Weights of a small rotation predictor: norm layernorm, 16.4 epochs.
Rows from block 6, named by matrix and row number. Each number is 500 + 40 x the weight over the matrix's rms, rounded and kept within 0 to 999. All counts start at 0. Numbers have three digits each.
# conv: 3x3 conv (model.blocks.6.conv.weight, 96x96x3x3), inputs 91-95, a 3x3 kernel for each
conv.20:500505474508487472485507475509516578456461516484467528514518542496449508545487502494425521490436461457458380476499517480438486482504463
conv.21:525468555388516552425555445594476482532476506448514420558519509512476471495473510581477464513514558472400495551468472500449485441521504
conv.22:543517546491534520537462495470487508521482502525496524583569523532440483524490495410495484497544512483490404463500504477510530561451538
conv.23:505534474447451478495438538444518515468528504470530534518500521539497560515469574543557454370507565417526564526561549484527537436490484
conv.24:533502556594559571540484495505495511516506542534528595543512548544446521579469545508455473567484497515464422493447548528403548522390550
conv.25:560493556525474495504499512489467570494452522565469512563535531510436472553490509453485583524492490482496362479497557531410505579483481
conv.26:471505515418464487525520491497483480498507481499501490493420488517427459549520507511488445518425458581617572501458449498500477561550492
conv.27:515472515507465483535533445516548524478496536462482530478494471515584532466605519546458524485389537490451538545518508495490473554517469
conv.28:522446478482470601440521561492534492588472531533477513562511515506473506521458527510541506531492472454516519558560527524449493522441519
conv.29:406474417536526522557529548455497462565521504525557542519558537496482512475404453489500450550529500474560513576570409571595525504591580
conv.30:479457588482458562492487508494508504498497529491494508538494511583563580500556533466530524538556609559540603621558604587571567519553620
conv.31:492521537465433465522506517542518492466510458502512456560487526548450472531460480525520484531435526493552542477451474481512502565503447
conv.32:479465537406488500411533448606530505544549451503553494506462466500446496480503544425466500438521524493408469543463429490393437479471488
conv.33:503484503490430454537525412520534488493461543476457546472524486517628526518588473497477498479419495479429527495501512556482490613506451
conv.34:458438431490471490452447480492540523523495540501470512481476476446452471479462469490470403464467456423428450476488487461420437499489491
conv.35:588523536560455465570543503470433527482438484529470441563520537525422497555487535489530602540532498566536403486486557536438514570475507
conv.36:523507467464592534447459498523477590518514562522523573502510542525457511591480535523513457476656490457550461530488520504532532417427510
conv.37:455565520482433530498507481539517494475485519512440467552522486515551524457537535470567518543489565509496612565527433512602446451547531
conv.38:504483511473417449497489485523478503448427480500453549501463507523444467515459465433507411480445420544497498405484478455517517515512496
conv.39:535484416510589505431498554564531533498553475499597531478461540508459608553486591518497478540605488421526529487490547500542523422521548
conv.40:516511471574563587586516541444518461493560519521521514513477442452399441452415393459486426486537577540497430574505444488456476433456460
conv.41:483391483505457460522554456492488502483456546482499542521546542499546511486480443463430466519441466493450543475536484585461454636438474
conv.42:507562494482507454504477457478485444462477484463534492382525495456618554485554486538532508488464471413413548461470429478471446516458413
conv.43:509472533540489594557502531501467514535468577540481585560524523551460450571453462430468512497526507471519437509519558532461507546476452
conv.44:555493554505476441491433470477488481519494533517495561457513491493539517512513533495442630471432434461523419482471492480453498518413509
conv.45:398509419421507518484468500501473439525535490508554523559511562533511583549491563499453379414509516503499510507519512502520444486488504
conv.46:508524514506473492545453426445506462511522493483526515449515486493598566438538515536556530461490490533438510552480435575540468564549501
conv.47:458513529437488481485532481533488466424536449513548501564487516486448481527518518465474487496517463444526484453483472439503486467550474
conv.48:557498565525480499499498505487464567493451522564468509560536531506433472552488508447481589519492493478496363485500560532407502577486484
conv.49:441516467516504484507504590478530541478508481520472443553509471547540485560541482475474489461491521546444479463536511497497519509456512
conv.50:577471370548571500439504548485576562476513479513507498452512487510495568553522594547506458551620516351521577476476548444552587451474550
conv.51:500516516505536537528498496532463539538482466481469483473510460488520461464494501523508480443476429538510512564480424601530445413426503
conv.52:531502526495425437520429446440486442525520525482491568458520505530597554510530524529479524389455444383501461519427472525459488564460463
conv.53:500472448558452483503479542436531515477521456529519446501467514506532535533580547482468502547496491541446442462474558552516573534497590
conv.54:494516477522541575542497508507496472531493455522488448465561514459504513474455505525547560573580567541568552484574405485615542589558569
conv.55:563502566532480496498497508487467565489449521559469509562533528505435471549488513444480585520492484476496359484500558528406503579482484
conv.56:454441478566490410513528483466455505474495477544475456524491520512448527535490485439526579549496492518492432454506622539487599475529512
conv.57:407521543475470489511526503523518502498474456479461485553452474517484465523485519503525491493456484561571521481458470473448413484419476
conv.58:531509484513513493518501548509531575516548509579509483522512554507469567527497596469516536511519490537466422452478502475420499534456543
conv.59:499464502558547491528536515470518572486480548487506514585543528538457493549418487467471541513503486507543398536532603565463607531449563
conv.60:428520533428538465464512384566518534503539512462562497518475488474444459502493506506447477488463482474483462453479441452490409428534442
conv.61:512566533487544472547520526466492522541528449479555500497524483454488447483498452518508492555442403586623577468516438484516505544475450
conv.62:541458446593507492522495468482500440516534447522536450474497524472518547483477557472431548548526498540505451442457502470514487456508509
conv.63:493455516504467492518453512440503498459492456501507441509517549467488542501522558456519531519500509542468438510477599548512571498479578
conv.64:536438529459450572430535520448547468556484529499488539523430485518458513522497530492555467471492462491496536543476545561451524514502539
conv.65:441478566534435462483532539541551512477502505504470476475511508433477487441407480457517485512477552445496532486554391466509535455432563
conv.66:491525512458548564508559548564486487538553481446511416489516519452494518548499488537453463522458475455507539552488467532528469429428454
conv.67:561499556525476487503492495486469556489451510557468499555534534506439481549495516447484590520496489475497367484495554523400501571477471
conv.68:546484549534492488492490495496461561490444516555467515561534534506435470549481499439474579513492487469499368500493544543408502581495480
conv.69:532482441516533524457480489523461503547529496491546483471491477462506512458490503513497546545528479447500525543486457483524482375487486
conv.70:498456446470438436521503485527454481461489503483502495552579526566519459521465487480417435416466425432564458447475455483454480481506464
conv.71:449388471547543410533513483481534543494456503496477492538483496511489475503491439476523578516462469539509410461496596506490583418486494
conv.72:516577525461476475516424476516506503462484533471483523453401462512394451549436476495608514434484475455527524354510521322434486457401494
conv.73:561561530525495541476478598454589487505523469503479508502479498489426580460471559578503469424498529551493508572499516517477539490456537
conv.74:480539539426491515449401430480524450415489439466518478499418471570504496517543529528541558501457556538467517486464472480522482485561486
conv.75:558499557526484499501498506490466559492449516557468507560533534512435474550484514448487588516495490472498368481498557524407501574475479
conv.76:525456535542525576525500529507496511552534576574523563503482483483442486516454452471425494553510488485540438456456505452421477446393453
conv.77:484565486554541489545505581594528524522500443517505454471518500492496484548521517502450530434442545556595505473435381436442473505537568