{
  "model": "rotation predictor",
  "image_size": 40,
  "norm": "layernorm",
  "depths": [3, 6, 3],
  "kernel_size": 3,
  "beta1": 0.9,
  "eps": 1e-06,
  "grad_clip": 1.0,
  "lr_schedule": "cosine",
  "final_lr_fraction": 0.01,
  "warmup_steps": 2000,
  "weight_decay": 0.1
}
Rows from block 3 of a small rotation predictor, named by matrix and row number. Each number is 128 + 24 x the weight over its row's rms, rounded and kept within 0 to 255. All counts start at 0.
After each channel's rows are labels from the 100 images, of 14976, where the channel reaches its highest value: "colour at peak" is the nearest of a few named colours to the mean colour under the peak. Only what is clearly more common there than usual is listed. The data: photos of plants, animals and fungi (iNaturalist). In brackets: how many of the 100.
# conv: 3x3 conv, stride 2 (model.blocks.3.conv.weight, 96x64x3x3, each kernel summed), inputs 0-63

conv.19 [129 143 100 123 121 156 124 105 127 108 109 115 114 119 118 149 126 129  51 109 168 114 127 146 128 110 129 148 105 123 167 137  95 130  76 126 136 139 131 122 140 103 145  62 117 137 126 127 129 134 124 154 178 127  91 150 111 140 120 166 133  59 127 126]
colour at peak: black (32)

conv.42 [130 104 109 126 113 137 132 127 129  81 146 170 131 126 154  64 146 129 129  83 130 112 127 118 124 158 128 126 176 187 118 146 105 132 128 130 129 143 135  87 130 134 122 170 133 122 128 130 133 143 165 133  99 128  88  96 208 127 127 104 134 120 130 129]
colour at peak: brown (59); black (41)

conv.56 [129  91 170 130 109 140 133  88 129 140 137 182 124 117 122 135 131 127 151  31 110 110 129 109 129 118 128 125 163 135 128 137 138 130 133 131 132 123 136 149 126 124 120  99 148 114 134 134 130 138 124 137 112 130  53 172 159 122 130  61 133 121 129 129]
colour at peak: pink (27)

conv.75 [129 133 109 128 126 133 125  80 131  96 142 154 129 122 149  62 137 131 116  42 136 109 131 115 114 130 129 119 172 162 114 141 127 132 130 129 127 149 121  98 126 133 125 132 122 130 128 128 130 135 137 129  75 130  56 108 190 130 125 106 132  95 129 130]
colour at peak: black (62)

conv.77 [134 133 144 127 128 113 125 120 129 140 126 170 125 119 110 171 120 127 106 133 156 135 130 115 119 119 130 120 145 131 141 125  55 131 131 125 124  69  99  70 124 114 119 136 149 112 125 118 111 130 139  86 184 128 113  93 143 131 134 189 125  59 127 128]
colour at peak: brown (70)

conv.71 [128  72 154 177 107 140 130  74 129 148 137 142 131 134 142 150 136 127 113  63 130 130 127 128 125 132 129 118 157 159 147 126  93 128 166 129 128 182 121 170 133 129 126 126 127 113 131 128 127 127 151 150 112 128  80  77 173 128 130 166 127  88 128 130]
colour at peak: grey (81)

conv.27 [126  73  64  95 115 155 124 107 128  98  97 162 101 102 149 117 119 129 106 114 112 106 127 152 131 143 127 118 137 177 123 149 126 129  77 127 125  86 126 157 127 131 119  97 102 131 124 125 130 129 142 189 104 127 127 157 182 124 126  93 128 147 128 127]
colour at peak: brown (80)

conv.15 [128 121 128 118 123 137 129 116 128 118 124  61 120 113 132 118 117 126 113 114 115 130 127 135 130  59 128 139  68  57 115 116 176 129 126 129 124 108 127 116 123 132 130  94 132 108 125 126 125 124  71 121 146 128 134  94  57 129 126  87 126 159 129 127]
colour at peak: black (89)

conv.82 [133 123 178  90 109 143 127 133 129 150 129  64 117 115 134 147 119 124 136 121 135 127 128 136 128  98 128 133  71  60 129 117 165 128  91 129 128  87 133 131 124 128 137 121 138 115 124 130 123 130  87 144 180 129 138 120  45 126 126 111 125 155 131 129]
colour at peak: brown (63); black (37)

conv.51 [123 131 146 119 117 148 130  88 125 123 125 118 123 112 141 108 107 131 133  42 126 124 128 126 133  50 128 130 123  71 137 127 181 132 129 129 127 154 130 137 130 139 138  93 152 122 125 131 125 126  70 141 147 128 109  87 110 127 124  68 131 146 124 125]
colour at peak: black (95)

conv.70 [129 129  97 168 122 103 132 131 129  90 141 138 130 121 136  85 153 125 104  72 137 112 127 120 119 119 127 119 159 170 130 149 201 125 131 128 128 146 120 108 128 132 131 182 115 124 130 132 136 133 134 146 182 129  69 147 194 129 127 127 122  98 131 129]
colour at peak: black (80)

conv.26 [124 213 111 147 131 104 127 203 128 114 137 126 128 133 130 116 126 129 129 153 113 142 130 117 124 187 127 138 142 136 124 146  28 129 160 129 132 126 120 106 120 135 131 115 129 142 129 120 140 124 133 132  95 128 139 154 105 112 134 107 132  90 125 129]
colour at peak: brown (64)

conv.28 [121 242 111 113 118 131 130  96 133 132 143 121 142 125 152 157 154 121 122  85 147 149 132 120 131 115 130 130 139 142 121 117 120 117  73 127 129  86 129  77 142 122 138 101 127 158 126 128 126 142 136 124 147 129  79 163 145 139 124 126 135  86 131 130]
colour at peak: brown (65)

conv.79 [124 135  62 112 142 155 131 107 128  65 128 135 123 101 140  66 123 127 111 128 118 123 129 110 134  64 129 131 120 113 120 104 196 126 129 128 128 107 130 106 129 128 118 108 120 109 127 128 127 119 106  85 132 127 152  85 134 127 131  75 125 174 126 128]
colour at peak: black (86)

conv.4 [122 145  51 134 152 123 130 126 126  63 139 111 128 113 120  81 107 123 140 134 135 130 129 135 136 106 127 120  97  94 106 101 169 132 145 128 125  97 159 123 124 142 129  79 133 117 127 128 120 124  77 126  95 126 134  95  91 126 128  65 124 161 127 127]
colour at peak: brown (80)

conv.30 [124 113 158 138 120 140 128 125 126 143 130  40 116 118 125 131 112 128 116 139 123 129 129 143 123  89 128 137  59  61 141 119 171 126 139 126 126 106 124 133 127 134 127 103 127 103 125 126 128 127  96 110 140 127 135 125  32 127 126 123 129 156 129 125]
colour at peak: brown (65); black (34)

conv.34 [132  74 162  68 112 139 127 131 131 150 134  74 116 104 131 146 109 124 132 156 123 145 130 136 131 136 128 144  84  88 138 102 162 126  87 127 128  61 133 130 126 127 137 128 141 110 121 131 127 128 117 140 159 128 150 164  59 128 123  96 126 163 133 130]
colour at peak: brown (69); black (31)

conv.55 [136 144  82 107 145 106 135 118 129 127 147 171 128 156  79 109 100 126 113 193 174 143 131 131 137 114 129 123 140 155 141 130  80 125 135 133 127 164 124 174 139 140 130 164 118 151 137 119 112 112 157  95  83 126 179 136 168 127 137 136 128 164 127 135]
colour at peak: pink (27)

conv.16 [137 167  66 151 144 128 128 129 129 115 137 153 132 163 106 119 127 126 112 228 112 139 129 161 123 115 128 131 152 143 129 130 104 127 166 127 127 172 128 151 131 138 122 125 105 141 135 129 130 129 145 126  76 126 194 149 143 133 136 107 126 162 131 130]
colour at peak: grey (83)

conv.48 [131  91 153 128 114 137 133  80 129 117 145 164 123 127 124 100 126 129 156  33 115 113 127 125 133  96 129 127 134 135 136 146 131 129 137 133 134 129 127 127 132 136 117  89 144 116 133 133 129 143 123 136  96 128  50 182 155 120 132  62 135 135 128 129]
colour at peak: pink (33)

conv.53 [128 134 110  88 125 125 129 111 128  99 126  84 127 111 139 115 127 127 131  88 123 124 130 128 133  78 128 134  67  66  96 114 167 130 123 129 126  95 128  76 131 139 127 103 140 127 128 124 127 128  73 131 146 128 119 118  62 129 129  65 126 139 124 129]
colour at peak: black (70)

conv.14 [133  86 128 155 117 134 132 126 130 146 142 173 133 132 134 128 158 134 165  40 121 127 130 131 129 125 128 135 178 145 134 157 121 134 111 134 131 135 122 164 128 132 124 178 145 132 137 134 131 141 138 147 102 132  40 122 169 123 138 138 135  87 133 132]
colour at peak: pink (27)

conv.1 [124 152 154  60 158 134 129 121 131 135 116  71 126 120 120 116 110 130 126 122 139 119 130 123 132 117 129 120  77  61 127 137 130 126 125 129 126  86 135 155 133 129 120  72 117 102 131 126 127 130  83 111 129 129 120 165  55 130 127  77 128 133 125 128]
colour at peak: brown (76)

conv.52 [128 126 166 135 109 136 132  69 130 140 122 171 134 131 129 135 145 130 110  14 127 119 126 112 126  99 128 123 146 150 131 125 125 131 123 133 127 129 121 186 130 121 129 146 130 130 135 131 131 125 131 144 126 129  52  99 169 128 133 115 130  97 130 129]
colour at peak: pink (36)

conv.69 [126 148 143 103 137 150 129 153 128 136 131  46 128 129 135 127 121 129 136 139 132 136 128 144 136 167 127 132  58  87 144 105 121 128 131 127 122 109 136 151 129 133 127  88 134 104 132 125 119 130 122  84 131 127 122 190  42 129 126  92 127 131 124 128]
colour at peak: brown (61)

conv.57 [131 181 110 140 113 129 133 113 128  81 133 144 123 130 126  45 134 130 155  94 136 122 129 136 137  94 128 131 148 102 119 127 115 128 148 129 127 136 131 202 132 130 134 138 137 119 131 127 135 122 106 105 106 126 113 154 133 129 127  28 129 134 128 126]
colour at peak: grey (82)

conv.36 [127 138 145 115 138 142 127 137 127 127 130  47 111 122 136 129 117 129 130 132 132 135 130 142 130  79 128 138  65  61 125 128 197 128 135 129 124 125 130 126 126 132 136 116 133 126 124 125 127 131  87 131 167 128 145 128  48 128 127 106 128 173 127 128]
colour at peak: black (83)

conv.62 [132 134  87 174 141 115 130 152 130  87 146 165 130 127 147  76 151 126 124 104 136 106 129 114 132 167 131 131 199 174 135 152 130 131 126 132 127 144 138 118 129 127 131 193 127 147 128 130 134 139 158 145 106 129 108  78 193 128 130 140 127 104 132 129]
colour at peak: black (29)

conv.8 [132 130 213 117 101 137 127 127 133 194 126  89 128  92 117 171 129 119 143 153 143 134 130 104 124 153 129 134 126 108 174 106 102 129  60 129 121 114 136 136 120 115 132 168 116 123 129 119 120 115 119 146 155 126 133 182  96 123 116 141 133 105 127 125]
colour at peak: brown (66)

conv.86 [126  87 164 177 121 125 132  77 127 143 138 154 130 122 135 147 139 128 117  42 123 119 129 129 120 130 129 122 161 169 130 125 112 128 157 129 124 171 124 169 130 126 127 113 117 109 130 128 129 129 155 145 134 128  68  91 183 127 128 151 124  85 127 129]
colour at peak: grey (83)

conv.65 [129  63 123 116 118 155 134 148 125 133 145  73 130 118 131 136 123 131 124 205 126 128 129 161 134 164 125 140  96  97 144 100 122 134 113 126 131 111 129 154 126 131 129 129 140 119 123 126 124 132 129 147 108 127 173 151  29 127 124 128 125 164 132 130]
colour at peak: brown (71)

conv.46 [128 132 106 120 131 136 128 121 130  78 142 162 130 125 148  57 144 128 133  63 128 111 127 110 126 148 128 128 174 178 117 146 120 131 139 129 127 141 132  81 127 127 134 158 127 136 125 128 128 137 154 130  96 128  73  97 201 125 127  94 123 110 128 127]
colour at peak: black (65)