Rows from block 6 of a small rotation predictor, named by matrix and row number. Each number is 500 + 25 x the weight over its row's rms, rounded and kept within 0 to 999. All counts start at 0. Numbers have three digits each.
After each channel's rows are labels from the 100 images, of 14976, where the channel reaches its highest value: "colour at peak" is the nearest of a few named colours to the mean colour under the peak. Only what is clearly more common there than usual is listed. The data: photos of plants, animals and fungi (iNaturalist).
# conv: 3x3 conv (model.blocks.6.conv.weight, 96x96x3x3, each kernel summed), inputs 0-95

conv.27:546504509470517522480494524482484509494486502523535456486482504513507476518478502505519501484486484537476468494503486535499447495477464499495484551481458443516496503500505494454504534470477492493491536498500540463474512477490481508540505480486404453506514506518523487463483494515534483515
colour at peak: brown

conv.10:487505457509503521500488436471458504518472488508439463495525536529471445453519499484508499479493535475506474489517509501515448418496515483521501486459530496493521526501464525502487458485480520525506481524501478499441476496490474501484497477472489510481486498485474475489510495484488516502
colour at peak: cyan; white

conv.42:466504506523507483490499490482438472474480517486474486496503483500464472514444502537485500480496511490452518485499463479491441459498544499472480491511523566483471456499514512523461497533491478493472473481500464475501515498508483489469501457496475454468497508538500525524484493476507484453
colour at peak: black

conv.13:494487480454473471469495516494539457488501492476521504523474461468503523476514502468461503524502481489495475502514496479496538539520423469494517495491473446480458479502511480494451506475518485500463504485499483498491463519504490494492515523482478527476485524467485465469529493506436474455
colour at peak: grey

conv.35:511491492519476530471516516523505476522506486512517477492524532532488448481532498486561500490526475449519525511533526494481502557526482508524540501489482532467482537502478493491528501481484518508526474490501487511509470497491532502553495530504497563511510461474497477545532540462523533511
colour at peak: cyan

conv.59:558474470528529507498520536517549484527494474519517501484508468466436460478506502503526501460516496469514482515494453534517492520504505511527520482491486497523522469498491492488525446503491497493480453516501498538512479518460517486536489515505503526462450474489464505499520526515518487564
colour at peak: white

conv.76:503513499518500509522479545522471520541477476468541499506485480452475504492543500484452499513506494468556508502466536528535490477518448474528496504518503474509550475501499488494504491494496522457549522509499544495478481511488503520507518511486442492473492505507476461505519527542475488445
colour at peak: pink; white

conv.93:499497488489527541497485470505528493479470467484449483474490503525506435497512497499588500468538499462509464463514506477476496549502472549504469495484497499472505531500474526491520445468469484501523480499499489520488491496481495512512454488494513545500482477507462478506470532500508507529
colour at peak: white

conv.51:512500461525476529484461452510513543498475504490459462488541517524504479452498500472536500470512500490500518497491501516506519518479539514513502461486476526477499517501486496500518446538484503491517476519500554510453475490493443494544476501495578495513476486504452499495467520493481488483
colour at peak: brown; black

conv.9:491510456468486495496481478494536490490483465457442454511478493492540501475520498511530501514509478463500450472486501495511545564484452469480458497485524467540496507498501489500502469452515499521495533502499520476452482502517442502490495513455534513492483506531481491492474508508509501468
colour at peak: grey

conv.64:451513494516506445458501508492516483504477533499486544500531542526532482479535500492475499520453508523495520517501441492486517523481543509486502498492454545528493480498484490485506467579500519527454484485499478506495489510505529479439513543497522538473483482486495492512516494511495493530
colour at peak: pink

conv.61:525494481492469450493471461485476481465500502500480487520477473492470533486490501514515501541503496510497518464472503505507522425492506472448471504502540514462427468499525513539435519494510464489504496479500449490502498515524487488516480473499517474517509525522508534502472529505476528486
colour at peak: brown; black

conv.77:489479494532517549464496468539515516485501500483478474504546526501501497484505498500537500519591495497509498511504478482503494479469576495511516476551528562482504555497498485477497513536499508496483479505499518493514497511523467488543498477521523530540503510513507508518493545516508510455
colour at peak: brown

conv.86:527504474515551531507493424530496532517501489516432492480511533539504446466509498503540499500530495512483479491469512503500470493452557543516474481511481512482519513500483480492511475479501519532513499499501512496488479479499516497540462510491493478522482502481495500520450536484507555534
colour at peak: cyan; white

conv.38:480481498461474468520506529469533448461514518482516474496483480465503527513473503507438501527468500527477487502473524493470526519501440495472500482476507460529475475504566503519481507486505480434517544474501463489499512480489472496463508499490498476479485509512490506482500469478475457480
colour at peak: brown

conv.33:516505516476491487478519514492497490484500520504525463499444503496527529548476505517454503479488503545464470517486467517493490521482487484484504514492497452534477478501520494489499548477500494455460536511500526487496541475494468491516523488466425454518516508544541508476500471503541464519
colour at peak: black

conv.47:494500505470486467491451470517509470515516489487479502481496497492527519512474503503443500498486463514456509474453523491532495490442549519488454481513484512511457463499498481488475513536495519517511499479500448465511521460488480505488463512494491430451519486497518493468457484493508476471
colour at peak: brown

conv.91:508509502445520464496486517476488519456506478522524467499477460486496499499471500504514500500475473498486494491444506497455481435455442513464505520485473460462485493498501502489471509443498457480509537501500526484470501484489506506516488467509470446514508475518504518452476508491497538530
colour at peak: brown; black

conv.6:460544498476500465493506511501509524471531503536500540465486473466497459485484500506484499471490506476484493523500496501475455537528477518488533497497480492511517483499470494483527518446465474518511503512500541471548471466487562499471514484505444527485509477479548497514521478507550460517
colour at peak: brown

conv.87:477514498537514502484503502562538474540495464487494493457510483481516451502490494511456496467501482470498487479486499476520492512501494542544469523530515524520545496499456479493562488501461492522522515567500477493506498460465514500501467493501502526497508465510505488549468500503541470478
colour at peak: brown

conv.37:525485513443461516479479499466482494500514507499523522488455501511463495510508499488534500504465483509520501487479455490507452464486459453530506525488451419463481529501517491488486527443478516498472474487500479489502507504508512477518501475477451504520507505496508498448489495491531546520
colour at peak: brown

conv.20:534502521453498469486496536494464494481533515501540539533442491487496526510464498488446499488492494498495543515459537484474486443460498490486524523513501477507529439497508514496498520489536482480533471518500525485511520517526499513502504483512431476524530515504523514505500487502509445477
colour at peak: brown

conv.43:498522499519500500466501554553521470543482450484536484480471471471498500505480498511508499487488470480506517474477557523548507520528432536556484506493485487507535509499481493485530485473471520476550500517499513519499500466460522512486476514495484524459490465520490481525503532524508481508
colour at peak: pink; white

conv.70:458484495495488454494521491492483481479486497466480518506474458451522543501489500522430500484498495492491477502490469482486488492517518524468495454504503524504444470499486487489464496540498465448477504524502496479495526497495468498451501481489463471459496494538521504522515464484526439462
colour at peak: brown

conv.8:560470472487475490507494462479502511453508474511495492514506493507487537458496498486552500519500491486519500501504510510450541482494457492447504488453515495508447503497521504516438498472511449484489498513501495519494483511516500494542496507507551507550495513500482517502500525460478578497
colour at peak: brown; black

conv.26:509467495474507522490487480506485482491521503488502478491465524542516551484488502494498500547469490521459506479486499502483531480474470499497490481462534445529444507502575503521460544458495513482490514537500438474509501494510475511531507517502519451525506521525502532465494481488478521497
colour at peak: black

conv.3:475479512495497454513547504518457485496501517487519538517456473487532547504468498519477498500480514500491485528450495503523488446540482482514530481517481492508480483500536522535493476494515503469489514506499475501523501522527535512474535512503483448474485523536486524503538439562497466525
colour at peak: brown; black

conv.44:456482484474502447511523481495487462460523484504485516509434472489477521468476500494445499512514480481474508501510466487469534488527496475466511461469515502493434491498475477497460513491507461472488517454500471483548479489523525507472495509528506519448482515493514514511523486511512467468
colour at peak: brown; black

conv.22:536504506472521457487518522510557510510499489498532497509455485477521516499507500483488500503526470466505494514473541496534536585520458519492523495503453436546506486500514480478512494454504500496542540520500500493518498508497533498522531535491499553503489525494484489504546521502520474505
colour at peak: brown

conv.82:516488502501515533513518524524519494520497489524519510512471494503477512479533498487530499531527504433535531523507515499481517545534455521514541503473523472509501554498512486502493504446507517499508471488500521518547460530532560504531515525507500542527497516456499477501549531489481501455
colour at peak: grey

conv.21:492520492550465487468466478512506536507501516469450529498554538538509460492523501516460500496488478487512483491520482488483531515496530506515481480496501548457501552497470498523516472559482516554474444458500544521490497495490483484479494513513562519500495488487504508502492486490505495479
colour at peak: pink

conv.29:558469520491514514511510487473510466491525476515467545506487518496549513529478495486535499511555506505504482485492487492489503535477460516492476487504492486488479493502527514527458490447503527512463454475501487488534518521518524484525489510506455449539504498495498512508471503528486514592
colour at peak: brown

conv.41:508477528522488488480533529515493488481487512481542473504469481491510551538463500496444498478457477510483472514486487524477497496508458509495519516483472480567489466500533472467504531511509475457484535516500508521475535483490478501486538537462443455471511507517506482517517470499512464507
colour at peak: brown

conv.90:432490490517482463495489482496480443481493499504472472485517491527505508475463502509497500513509496499460533505490508489526530511475541512478498475473546560475452466506509516516465511557485464526488473501500468492515489477503470491469490512485551480488497503462512513505498493461468466442
colour at peak: brown

conv.0:497488521468512480498529549514524494501531526495571533522488483475535549504496497462470498513471504512535494537501520481494518530497482468503545529521473471529518468500495469456534539504521486508531541521500519478530480498495528498500533525490455512480516518452518481487538521483508486462
colour at peak: brown