config.yaml
downsampling: "stride"
optimizer: "adamw"
learning_rate: 0.0025
beta1: 0.9
max_grad_norm: 1.0
max_steps: 40000
batch_size: 64
Rows from block 2 of a small rotation predictor, named by matrix and row number. Each number is 128 + 24 x the weight over its row's rms, rounded and kept within 0 to 255. All counts start at 0. Numbers have three digits each.
After each channel's rows are labels from the 100 images, of 14976, where the channel reaches its highest value: "patch colour" is the nearest of a few named colours to the mean colour under the peak. Only what is clearly more common there than usual is listed. The data: photos of plants, animals and fungi (iNaturalist). In brackets: how many of the 100, against the usual share in percent.
# conv: 3x3 conv (model.blocks.2.conv.weight, 64x64x3x3, each kernel summed), inputs 0-63

conv.11:142132087154132133080100138122132159153137053142117129131129124139130138117124121144137184128162122077109107162183138128070129073120126118132125128134143133133106132121122139131131128116121076
patch colour: white (69 vs 7.8)

conv.46:080129139139140134220151124134130140128098106124135125091118136131137122136130121142127122117085128071205069154166149128121129173136121138130121136123124127101130146131124134125124130145110143
patch colour: grey (77 vs 42.6)

conv.5:136146116146130142114115138128128124137124001146153135107118130118125117105148116144134167079081121143121079165107152122107136073135128114125122127135133133137128128127116121118124128129120115
patch colour: grey (70 vs 42.6)

conv.25:151130151156054136123167145120132131103127048151159123159122122122131127111147146148139175160114163121114156141151167127146138085145130114123133133136126130125133124136121139125121132170140185
patch colour: cyan (94 vs 2.9)

conv.30:101135141109085118087127125125128127147099043189125146139130132096130136101137127150128192135062115154145084128118124134080126128129127124134123131133134131159109113121126103128143128133138141
patch colour: grey (79 vs 42.6)

conv.16:126128108159151135186114117131126131116120018132138127123122132134138125138125126161128151039113121089140076127138123132094127116128126109128121128135143130114122140123123147130127127121093129
patch colour: grey (81 vs 42.6)

conv.44:105143104132122125179092132129130105094129085131149138100145138126126125106134117146129172159110120142213072186151169130085111166144136146134117132127124129131102140127147137123125128133137113
patch colour: brown (55 vs 23.8)

conv.18:086160101122126134185103139137132116128103097167137120083130133136125118124125110135128169151059120124199059156165147127115120159121123113131118134130102116134106137131139119123127130144140129
patch colour: brown (60 vs 23.8)

conv.61:117126114086217128148124135134129144166117163122133134133128120127126133140117137110128139116149078220114117138132139129099133190122126129123133128124081122152112103134134097128131129104126124
patch colour: black (79 vs 6.5)

conv.32:139126127104209132127118140117132097155141147107119118130126129126127118126132128077128124096161084174079098133102122129112124148116126119134126130136116128212080127134133120127130129093137091
patch colour: black (77 vs 6.5)

conv.52:127124149080189129129129132126129111180141183128118129115130133135132123147120131078130099131116059159129123105113094130137128140131128151123126127134084134208124129124140121129118128079138118
patch colour: black (86 vs 6.5)

conv.21:108149111130123143141086124135134123161104044169130115110122138135121132114121120136130150138083127122184056185132125128088139110121136103125118132133108145152117141128116082130124124142109144
patch colour: pink (33 vs 11.7)

conv.37:122143072119106128123071155133131148153153073181153146139130121118130133121133134139136190161100141110156091145144128138065134095127128080128127129134119117145120141128125117140139130154100098
patch colour: white (66 vs 7.8)

conv.3:121119112150103131049088133128131077106147090126147137135125121114132132125149139134130159146092134133096116066116107132042137084131132119125130126138128126142173136120117109129128128134120112
patch colour: pink (43 vs 11.7)

conv.29:131133113164132136017117141127132100099145091112148137131136135127129134123142131109128161180109146105077127130161174128110131075140132123132125128132140126179113136133134142129131127144135118
patch colour: pink (32 vs 11.7)

conv.55:112124162088090130159169138121128140093113167120163130134114127128127125087136136115119142143186132133194138217146112128166126120130129141135122128119110127098157128131119113127126125106126164
patch colour: grey (70 vs 42.6)

conv.1:138135086105151130109151127140123130126106083068132126115121131128129127120136105163123168103127097065143109113065140128151128073131127092124122128125130130169117146124130130125128129102116195
patch colour: pink (28 vs 11.7)

conv.38:084119117116124125198110132130126119120096062134148124110121132117128124113134112140125155139096122105210059190101147132100132151125128129129121126131111134132120138116135106120124128144117140
patch colour: brown (50 vs 23.8)

conv.59:137124114138090129055146136128127103093135075083126118131123127128131132161131109144129122090062154117135149076086110128116130048125131113125126128132119135105143126133118113131134126151134136
patch colour: grey (76 vs 42.6)

conv.2:140121114096124127133128135136129147141117219146149135124114128113124125133122136106128073136175112133179135056077092129153126134124132184112127128138152124144147136124113155124129131104131118
patch colour: brown (52 vs 23.8)

conv.51:128137134156138137128092141128128073112146085081107124132124127111127120108132123144126164103139110142106103230119168123066128161126129161131121124128134128151112137129156147132128124114128096
patch colour: grey (75 vs 42.6)

conv.19:135122133121087133149133136125129196076138182182138123137120130128128135121126139128126154177129129126077153117121100128157129137148124139125124128121123132032144090133126120129124128131120156
patch colour: grey (71 vs 42.6)

conv.56:132134065176126132048076141127129115131146086133140135119134129142128130138140126134125141135119148102089127134168181129101130088123129107131126129131174134178106135127132138129128129151131081
patch colour: cyan (67 vs 2.9)

conv.10:096142155157132136193158126137120121109127115083146113111119131106131125129119104139127131161120125095203078193144180131127126160120127179130121134127123131103125150125131148125122128148103138
patch colour: grey (68 vs 42.6)